From a checkpoint of a small multi-label image tagger.
Model: 4.38M parameters, 48-pixel images, norm batchnorm, activation mish, depths [3, 6, 6].
Training: 8900 steps, batches of 128.
Data: trained on photos with spoken descriptions (Open Images, Localized Narratives), 203450 training examples, 5.6 epochs.
Rows from block 4 of a small multi-label image tagger, named by matrix and row number. Rows with one number belong to one channel. Each number is 128 + 24 x the weight over its row's rms, rounded and kept within 0 to 255. All counts start at 0. Numbers have three digits each.
Before each channel's rows are labels from the 100 images, of 14976, where the channel reaches its highest value: "responds to" is what is common among them. Only what is clearly more common there than usual is listed. The data: photos with spoken descriptions (Open Images, Localized Narratives).
# convs1: first pointwise conv (model.blocks.4.convs.1.weight, 256x256x1x1), inputs 128-255
# convs3: second pointwise conv (model.blocks.4.convs.3.weight, 256x256x1x1, transposed), outputs 128-255

responds to: text has "trees"; text has "sky"; text has "road"
convs1.230:141129089078078129134180113121111077116126146114165115154148091111133127145108096115129128168126130085104131127126101119099104127104128113129105085105155156126157138137134141143130133131117126139116141099182095141136151144179112101154079130114098138101069116152157151077138107086135144145131120144070080131126136112107131118152102155097126148115102162087121126105083095123117113156114
convs3.230:071099099123098150100144129120124162115102125160147136150100102197112122113126066154092118114122147126134147138168110140130092147127109126142135121140120164132118103128178134139095130092145131112138083130107123122122091144097110161143134138146106142145100172109130114117078141151139135120110121117087144109144144114156068125134101114111112119130083092097159150085139178101098122123115

responds to: text has "trees"; text has "sky"; text has "grass"; text has "plants"
convs1.31:116120150116141129155113094153144185118120100139119130138137102120151122127134136153123127084144127153121101119158140129088150097089060136103085152132144164136102145134104117124165087170144086128182146154122142142105134119075122128135116151126140183121114123152147153125163165120165092180127078120134180153092120080142135110128129141111095107144133101183126106117145101157141182142110
convs3.31:126112128139125107135113143128115108123150126092156118115152113143095137104119141104164130128099121061140050127137129126136093118129126132087087138101122112129164106130144134160137110115151169111173158157139132111074112119088128087130140123124143138120120088180096116118209155091070186146128097090113096132124169144107150133120133153131137121146107158158164142142126121109113101106149

responds to: text has "trees"; text has "sky"; text has "grass"; text has "road"
convs1.21:097144134129129148114131187111145111145137119113184133110143131104121128118129098129138137138088135066146110116101086125126113136123103116149096096126120109119154153144130118186117107123079165109107092117107110111103113148105109154148131127121152128084134143155140115120147130109137178125128128122078127146121107147130139137085123102138142148158122103115085148143133136147102119116132
convs3.21:154105088134097112138165160098129131151128159084104138150175150125133139109122119123095093169126124174117104149143146107115080164108131145140152063097126183133150152113149141122134154118094164134120127130159159122153143128142149115132137094111102119107107195123157133125102103102120086088113138133112142122149107139156142148165115142174127147137146132149113141125146157124141133164121

responds to: text has "sky"; text has "trees"; text has "plants"
convs1.18:117129159139119150141124127096144151105133103114063137120150130104126121116142123112096105101132105121132119084095176148093129124136140084156111144155141159134118155103102113103132147110112144131128117127152105150175095071083085125139139131145118133102123107098098090128141095103084123107133142130117092091134117151157164123094107118113153105108127160125084135086135110136111156127134
convs3.18:129135098133064152145125152141153122127106091134109144127135133122086147149160113141112111139165174151122165128112101115134157111114145094133119122147127145124122091098104132129129133129139086111119142113084139096095158125058137153144103094105140138207125145134133134131113106121132103101109151140131150126101073146165145143162135113110107144118090159145170156090118121154129137112142

responds to: text has "sky"
convs1.162:147112107168141099163107129129150105151130118136173129122112166107145123111140106161133105116183084115118111128171147150104134153131134129113119096130158158172120088152126116163131139138110120126132139106124118185111161127064139137121093069146126124108107161152140099120130135183149168145100113117093111148136157141132156113096104132138150111133151129116122125171128087108142095121145
convs3.162:156135095109139117098138150136129093155138086109125119087137134196101108164126128145147110155096119127102198156161164140101120126116137115121132125133165069120161115141195142132160136138125163121147094112110111117148108158121119078112121123145116111155135107145107127129112107151167110113124116133090118127140151171135122084114132127121128147137084124129107101120097170129146208121090

responds to: text has "sky"; text has "trees"; text has "grass"
convs1.202:152105191111145158160131120133169137158171066128100104107085071103127100129110109114101141116129129104164124108173141166111136109136110133093148118146159093149152115131146141132143090133180134113096083103095107139094136103144110119076090105091138146123124155124163121135157130125142127125173106141129080103141112126184183114145154103123117112137129145171134122085122159121107114145119
convs3.202:148129102153133116122130119139126154115112129074133101110079095144093192161126090149111141098145141118119139143163123114070121105122154118121153106127135151092166157174139107110111106105098149166130127137088149127125148110143141143138120103101120090170110146095132129093150158119066124129094126118097080128170112128132118110151187096148133107128124098092097134156169131118104123130125

responds to: text has "sky"
convs1.6:131134137147143090095146109113117140120142148106134118161154154184155109118116106100155079114173138138112128130074127124103152099125123162113117154112125133140120140136136108158136115124128104130103112159098120115098118120139154135132130118113118107155104132158122114153081136134106148108143090156104134094134110101129132119121115137100158110123151167120147116126145126158196123141141
convs3.6:117140166175072137116164146136139089121120146132180104126115150086132132158116165136126149146117141139102146149151110122118123124114139139103118096107119153145135151086142136162159121134114105131124157127145139122127115168135144117116136121127114109173122132152142133133111084104127138182091119129121136148149076110142173128130116139183133125171137118093125109156116110122116166116143

responds to: text has "trees"; text has "sky"; text has "road"
convs1.63:100115126142145145128133105150145160149115088149115117149120101144067121081143182169120092065158110155117127111089152123152096164156126138107147141124140114128071145133130159139122125148171144142140123123114147161115134085120144150150129150127124158106134157129119138110141099120147117137154130126131091084134133122116131111157140131065095181143126140129164121156146125127107123145113
convs3.63:126176147118096129129147123153142105143098112138159157129115125194132134107109083143110140105109157122111137167101149141154138107106135130167126161157127134166143144137131103110126111141199102167112156114132133143137107134105124097182142082148109178099124136152139140132121110154113153166168126082153123142105096157147110116105111115107114108096125126145132132121140136110104134115125

responds to: text has "trees"; text has "grass"
convs1.176:115137096124087113124105149125095169149106120111084121104147123156110136161138159102113100138079137183120145151129120115104123101155167148166133162124141129122130097119128102110092127139159155136111114190107157182100135134108097115140118174117130145177112085163121095125141133130149118155122122140146143122159122121110127122110150079169129141128103127171136156102121128075112136136156
convs3.176:119134122174051104121167097124114128154142086159140104160144112119145150119129122185129140114140144130140155157097140172159139120135130083129109112087113129139136188119121114097124142157124160073145135132162145126127131159123169100102127125162133149136164138141111122151127162087107161108137130126158167182121109081149141107100137102126151122100109137111104102115113148158093101140144

responds to: text has "trees"; text has "road"
convs1.228:116130111142163126131138131136103122142111125126120141110130140136157159094119109163145099121083163014125137110108124138089196086102114133119147144136110091118152141159088127113136169153123140105152148152131136119120134130156140100091129127127084154080146161105106131119116094183098198101158105154130114148116107116118145159090124118035135121101159166107123120087108141102133122173111
convs3.228:164116092112115113150132120114124118129147110177150162123137133163126155197130136138181155105115126159092144128154095168136124117134150101139123117141108131123131160131122136153071117108101137140100142135121111130146161156095134144120143149144112106106134121125096064137078135144116093037125157133170131086143138126180143145164113093135141120150138130156113129152138129114101143131127

responds to: text has "trees"; text has "sky"; text has "plants"; text has "grass"
convs1.151:145182118155136113112133156150132136128131115135143108150092121117144153148116113134129087154148108114126127102082076132142165151138150124148122165109127147081141101133154105086119151128153120158133144146126084130139176096175143121141121108116133162142146098106134152138131144171132088179101148127096123139113113142141145132091164085132171101149115160076126111155129156163174127109128
convs3.151:122192120168117128115137137121132123135094101132118155142161124126111110101149093109127115136130138148151143085145120093121162165159158134111149140126133097103097130145162143100139108144072104146165145155131117115156153119127146107162164082135109153129136142139116136080141107109091083090175119101106136176130125068123139120093160132130175167108125116178100119135150150133133116147116

responds to: text has "sky"
convs1.179:150115136119150108138171096136142131138158100090124132136129179060082133119134114117116118098127133133136060142082119124143110137133136100068095153148138101180085115122104119152116120168175114119129138150115141083140127124108143110128140117134118146111109142140149148100130170184131126142143158074151136144092155122122151119131140101104124135121116141176122168166125141119106064142143
convs3.179:125128109120150122107102119138132131123094150162118200143137088063103124139109132093172111079109108123141141174123109111149128117105111116116188126131132114079165140146077165142100109149144122093102120132123139107129130126156118129166153129135138140088159170174108120163124124151116117132114149086081113097108081134118096121162143134111143166120147113088144148137139121122151095142148

responds to: text has "trees"; text has "sky"; text has "grass"
convs1.104:135143140144130111135176107144148166087156113134087194104125146181123150139136104102104111128172153116167122155123115109105094150118118127143131165128095104105138166155100109124123131174159125100114144165134149103157142091125111086164122151101114138124106120124144134099145145141121093142128143121181088105161117118136131152133124117115143182117136134182105129146081140085124134134138
convs3.104:106103146120139143133141142155106109114132104083138059123093134229115119111104153159141124111101168122131148114144150144100175147165139118129147136144138175120114097143122110140116163203127165098098120109131094164165160130157126119109109156143129177092160125118135109129104146142132150123112167138166138129098150153120147131123138149099139147132194112123140104146175100104102118126133