config = dict(
    dataset='photos with spoken descriptions (Open Images, Localized Narratives)',
    color_jitter=0.1,
    hidden_act='mish',
)
Rows from block 11, named by matrix and row number. Rows with one number belong to one channel. Each number is 500 + 50 x the weight over its row's rms, rounded and kept within 0 to 999. All counts start at 0. Numbers have three digits each. After the name is the row's rms in percent of the matrix's.
# convs1: first pointwise conv (model.blocks.11.convs.1.weight, 512x512x1x1), inputs 0-127
# convs3: second pointwise conv (model.blocks.11.convs.3.weight, 512x512x1x1, transposed), outputs 0-127
convs1.53 097:452437525446449524431426482511565458543456483503466474562524542538527526576530440427450582538505547502438462494549444553560579543564485517426594450490472511503512499550462555487483485525467568519542459483569511541456438523523503488569499613490438548431499562397481555595487411450518506477479495569473541530559500327498535561311571453556525501534510541544481475340503517488492474482564
convs1.54 106:485517484535396488516478507497525530503571447577474503459511582456583574548484521518551462571528525459545514530485507500498530560511513444495598454523525602575511548544554443464445580472474480481466369485491566392493502497509512505503485494515458514505645494485526496540491574583507543521471466545515529464551534430510575439465373550450534516537474474556491539490544549528444501479475
convs1.55 106:569482477474503485520505484509518409606559522500558460544488514473474534354515498460556548506513555452576597413454502420468503396627504551491494398585515521422561498550435483488459558390530372432492576576465541508389445467519496516476463511513483574459501519519587466507510475509446473555414463460450426467520472414508518493454514540639445440595476469464484530458526493538592432524426
convs1.56 100:497449472504493381518539513511435454568549542557419468523463539525544437537432517470446479512522495498490503475456447431477490486582476478520432464541498487544429555578548530431532522479505479515459445419455450510476537542565537419563562503507478475463463417510505539414436468526475515508513527614496592566511476495492596484507421504544554507508419575451442538526486616508581458495503
convs1.57 100:434465537542475481513498540523544489589556456549439471550484507559556408475499505510448525472570543447519577436581526434421543431528574513489453438478475533611450638533540477529587496521536599579468469510454520575558536473609504457461536497452539377550523492611510543515470438489533458454426531484478556491424496454523541538449526444424478439501487503500561579512537470529523453412531
convs1.58 102:551441609524540481610513484507517471503524526394469436486462552507450414475519440481594455482482467560496610457508433535508570454462492489472510508598504474577523577427479526514491568465539498450484469513506468468457463513560570487489505510485508587435640560514507450416526461485468459546517545536515469521485445483491520556404560452442590507459388562482535477541463521484589445467541
convs1.59 100:465499451558459554490485500490463519470557526455481438442501594532471555471512486536517490471566539546606447484592487492536614472567447497438539463429426458444509500582574536526676459589558552538522456516470459590499483502558478502533484535558484484554457502629575551498552463447512390517507551458477401540480522503479511511514479590446529519514528483516490519451463438601534467486488
convs1.60 098:445549461510532490504487478522537535434499501487526543430541487408566483479525529489557515505527543523526448570412415416481443537563501521448432452467459467501578552567531531494525565483495520473447533525462500453468503494477556501474503459490490542487437460469544554578467546545484484479451479505376540408515514506556437531557544476480514565471462508515551470529522522421436568480460
convs1.61 094:477482477548453574536405597463544442506440527510519480530415471495500505515524563519545460510554490509519466519413515459504451462538515584485477503497589545573566504532501547420522488461472612314505384490543513494566530456535511544505399543482518511428497564512552436500562489446504604505513557562540458534565494501550498481569566489506504437416507525528477449571526560510395496411524
convs1.62 096:511465509542513478415691403541562480517459420548531508586358613479526459470470536459454551483543582620426496565494475496560452550519466611499515671420482543568514531525513498481433494544531434403497493457535533617469477491493477540490391569516467556477482530462519492536545442500505505480502497485551427518506435540440616472550474502358580472462403509551481577583433552521557503518445
convs1.63 104:522449548608482554537451565480448531499452495533536571500599478372549480515516518461520413497554537542514529454549531499447516488457449552460499383502414541456458512459618502540461505473529452517497542492434540493524502547365480470481463640510429423462561479588557491488531534507471477549454509524485574503516454493484486449514522705401492540532469468464426538491504469449552468481443
convs3.53 100:448429530518480431507526493427608443474511508476476506495499499488520545603505541463502432476498562465556530475469456479370591396494563464512570543438570542589517562533507528548469486505479464532552593458549474589585497592531574614530523468462507470567510505500490446631451547530513514467498645452455531459437428490500464522630520581488395458562534498517503462637569415493486481480488
convs3.54 101:531521456498538422468518498563545514529541480477504522424543497471539509498470547471454430542439487513510468422556407544562582519484555532442582484455546514469531491489450538599516533517492543482554442410507485521531537496555522436530466447440499478556396606516502492402488525478491566534482411510554527477515467460431518512535512462533556548564560543464572469417477485415605575554541
convs3.55 102:565434514459566499498524569497528430541549523511471505397468436466532472479472534607539511390534472476492441507499495487527448484515473348514444526492457483488515521534438510464437537551517456508434411514468607498545450483410531539474454463462443540480517506486453397468583585474487497592620462447483521520509356464546440517442518515490454501513481525594459463517454453459459491553500
convs3.56 107:497547504494464154606503516539559461537479511581448581465492497461548556570507449481549528555470499468442548498462512500457430512483463373426547485458518559429454528545521549557454447484515562515563454543541540492572566487477525594468530499460502473470491490617517483494463472485463548504479485533492467542468586494464523530536465540492489483457518446505442514510492408480418463576478
convs3.57 105:428534501563505319469506449481434575511491482557515464467510474532478482483498433581550491520473494525466507480525464481477486464508471481465506516562465567519526449554531526483546479498374471618430401497504652502453524478501512546503490473448538457414426535462528485553467563597478444449567514557515457433521426493468518555518497527415524581484453544476471522556494621366486477471540
convs3.58 096:474475446512495520494593490481516633480487475527527492548547593515465493535419505427370452576494520418491479488458426530438605572558473435479496545479491490512462481436467606515549551569432501546492581533516435527549567576557557539498549433465500450487482464476528496545537500497570527394502535570513508501480548420592482509512463475478464615546587519526497524481501494495388457462524
convs3.59 105:428625426497436560406516494520515559611483512548474519387444458502488598512506516516361488491552523451453496437578553496496500508320482522478453463468531454517518519485509547461592559537484544488546493524469527462543481463462501484535531475511607653505479480530534485516493486502438457536533501504582545515400520493453452569538506588496495521494394531471546533435544462532567453532554
convs3.60 101:591470531551490497573519563457541532549495502491379448652452521520475470486484517480506418548541486477505507475607535463472430436478545475476523470495475481428395499518483509486467490611584573481550465469549546528425488522528490510424424467542464462533474536547506516459523574451512543542504463496489536520569633576485524508521576494538594517547491469542508537535481488487522474446509
convs3.61 091:597479537406531422434439596567540511587548532470453632537498554443536504551465484443513641525424479532590589548379539539514472498551569504485501453491522452569579504460517459532533570427528513400526544599541537506461462510635508468479520641501530465469538524441515501608485493558491464559452448471604459493500482494495467490466433538524448470627591615438543489583510513446532454459566
convs3.62 102:514449547514506568484522543566489564551570482405573503489463617474489547571457505442616454509677480571529555508517416467452543569577450561571573522520485487496473529494494509470499483482505493520483548570514473387513451454512494479489453474488443465461477513537492553485501543547464418484543464531445449456484376522527623518624438528491532466517437543437478484516565502409481473573540
convs3.63 097:470495386508442446478519439584474404435563546458502516422533445492506525504509517471486394451606466431550434475480539552532489559432423503483504515505555469420528529489450475506525495524462498533433485528528558513587487477541534523474485540505521521454518550566512534457627449573491452518386589485525593512451559474439547432552481604459511628467496409470428539470462504485448422529555