From a checkpoint of a small multi-label image tagger.
Model: 4.38M parameters, 48-pixel images, arch xception, norm batchnorm, widths [128, 256, 512].
Data: trained on photos with spoken descriptions (Open Images, Localized Narratives), 203450 training examples, 5.6 epochs.
Rows from block 9, named by matrix and row number. Each number is 500 + 25 x the weight over the matrix's rms, rounded and kept within 0 to 999. All counts start at 0. Numbers have three digits each.
# short0: shortcut pointwise conv, stride 2 (model.blocks.9.short.0.weight, 512x256x1x1), inputs 0-31
short0.34:490525522499499514477492492518465480451540504457549530513494486521470491499506506542519529506475
short0.35:489552512487502494509483537469509511503533495490514501510475492515526524547514492423526486479469
short0.36:471489488534457517470505496498459486506479496472479455559483489521469480502483493506499503526510
short0.37:486528454523531510487486490472502467513485596500518499517488499479471493477500478511469470488494
short0.38:476483507459468509543477491561505506516507526458474519492538543542492536508525534520513482489556
short0.39:497496528524458507539488458520487532547458511501512494510536447517497510489500543511499506470474
short0.40:514541518551465476496514516520492531510457534505504504507524497496536466502457516511514464504467
short0.41:470483475456468500468496520506493477484477511477486470508522506532478581498489508478480479503505
short0.42:475490496498474494505501513532546517439451494481514498510481511490471478516537519496480485522509
short0.43:467504519509482494457504511498548512485537487507526509523522498503512508520489507501465561538485
short0.44:495522485514494533501534480518468507469506517489526499528509475482478475476485498516499490533483
short0.45:508462492501475462496489530472469489477493516480490483479459496482486465504504503488492446524497
short0.46:530498515463516511479486520515502467494493506501509508517476482471517480516470464493523553512487
short0.47:503511485502489527520537483492485494465511486496483523479477533492524463491517474507484506506473
short0.48:468520536471492496496547494539517528489504567504474533502507540535493508490552476500492507471487
short0.49:543494472518512461494437502503476507493513475474494473509538496510493541467503457483451479488539
short0.50:538499451540523496490540485478490480481498516513507480503532474593494483503512500488475494515489
short0.51:508533507532491481497474502546484497513495542499545475463500507485477497507499480432501532479513
short0.52:489445482514494498478504499496435545528521516456501505463438458504489511518490513481502529478512
short0.53:468492474524502490511519492526521519505533481525517569493451496525487473436512532547508515483508
short0.54:516463543473498560500496516530514478498503527472494545494481456489493530537446473530442480466473
short0.55:518490493511495512523502504506498500478479489581473514503498482476526512466478460482517526480498
short0.56:504489511484490438486494503547520503464509457497466488488480504466493498477487511494527496510509
short0.57:530475505555484512534539523515507504502499557471524509496516486527508520525524495534517498447461
short0.58:539480473533518517508515470504470527526506496522502448574497479491503458532545508493503541489504
short0.59:502492473508532587501522488514473508438493500529504501488528514466469489500512519504470470496520
short0.60:448494544518495509499478544483492447485515487475515525526536485505458493458506483524486479492491
short0.61:478477503503506497492540498504489478481525511496519483491484488524529482512511476486520503494528
short0.62:506496497483500501513466492509509510460485524551498476498477424521484467509492482505529474501462
short0.63:508517536545498548511519453531485518472496489504460494590504495514451537484502502516495513505481
short0.64:527515507468506483454502530504521559481468504537495514510517497506466484457479548506536501494464
short0.65:461493509508484479507535507529552481498521468502510472522496435477493535619492516500498482503529
short0.66:505482499485477502539520507533470492513507499509478501518501536494496511490518464496493541498511
short0.67:488489502466455532455501493471494533504519481504472488487466474508481514473533454500511568494516
short0.68:488473488475544486525537507453516491461486523444501495519478474472480473493501479519486478505488
short0.69:528479459499534490533507539498462482478483516537510453476504499505480479504488462496509479479463
short0.70:508507563515456500503473520526493497488507499484506514510520478490499470488510495517501486534519
short0.71:470534479539552561457518513509492457515509535509515502503519460478521470468504450526505456480510
short0.72:486506526497444523502499523485492507484490486506491527506519496488550493471468513494492541515506
short0.73:469469520503527492511521454458471510560482493454508454494504484486513473473535521507474477520489
short0.74:494546491496455527500491551479466456464447490486548524541509536523489491518533473481510550501520
short0.75:510481490528456489489537496487475550467510505502471482514491498513516511512504479523476466475501
short0.76:482503496466503503500462498476489497486465491489487485525485508507455500498495504450462508527458
short0.77:479497500487494509433526498487502469505477484516466538531513526537494510475517515525487533554494
short0.78:499514482537493503477454500532512522489515498477489498516508477502480566527512472488503481479503
short0.79:514545508500482487546485495521434458536492512496503523457457492512514523497494482520456487467495
short0.80:496554493472494477527487529523496499481481483536515466470471474505479491494510468509534476479516
short0.81:502502520518467467505477518462460495510497495483521495533512483544507532491506500499454500463503
short0.82:470529498496457496504554503545468458498523507491475485484500492502488514533503485531520514489542
short0.83:504486514527496493472481502502493463498483469465501521474447500506474541530480520521521516516498
short0.84:467486497470497516491502479491477488504494506492531504520513490537504547482499524518498470526487
short0.85:488495495507499474507524487492529485526552482466511490530488527518486472488496488500516458471510
short0.86:487512514538520562491529479547468504500483541540508499506458581548472463495503482487499495464489
short0.87:503477501517522493474446508569486475515514484486482527464497566524510499481504483494528491505509
short0.88:497503488457488501484453469506517508527487483527507505473471488494507494487515472495504503519464
short0.89:525490488505478510500548493468519545474535592535509510497557478517511528480480479480463500493482
short0.90:473532531526525505481525467533504493488501499463468503522503555496473572514500456480460506491501
short0.91:489475520474505466473497503517504493501497496491535499513474503473497541489474475447523499512549
short0.92:496558520522478510504461517478479500476519480497472468522527478458478484516474501486520519447502
short0.93:488524511451481518469529478530474494481452466467538505507505500507507483516489514487466538460470
short0.94:542536485489497528509511480530473554525486505505495543475421512496515493508523465532504477478475
short0.95:449501533460471465477508542475465511495477492463524491503518502499534447515498489535531516594502
short0.96:455499540485470509487483505525476526495494527491502527527498501484537506520477499493484527501487
short0.97:495520513516486518613532533491532478468512542437475515485496485477465485504481517547518514487479
short0.98:535461471531493516489504511495521495489515521522514497513475520475494488500494558465507497534489
short0.99:487512524468475505482558502489540514529495467487501451517496467490477536482530528528479463588531
short0.100:477473534520502489464476498483500490533503522491507516499509503493546533483498530474480472469479
short0.101:470478461475503475479480518479494530512486504478516494470559489538498544478522541466458521552538
short0.102:500468509523492489517492490506494498502472527520471478471545503477514462527500480496499486526501
short0.103:468492512501484474457492492533460527514519509514526481495480460513461464531497523494508545529516
short0.104:500500527470509541495500472519504486582450517540538508468466516520540510519493484506492523517482
short0.105:495483554509494503509533528476502492503481470506511469500473506504520443529482467489483509545484
short0.106:474565514537514491506514487504515591520512491506521475537557513522512483452451505527516534499483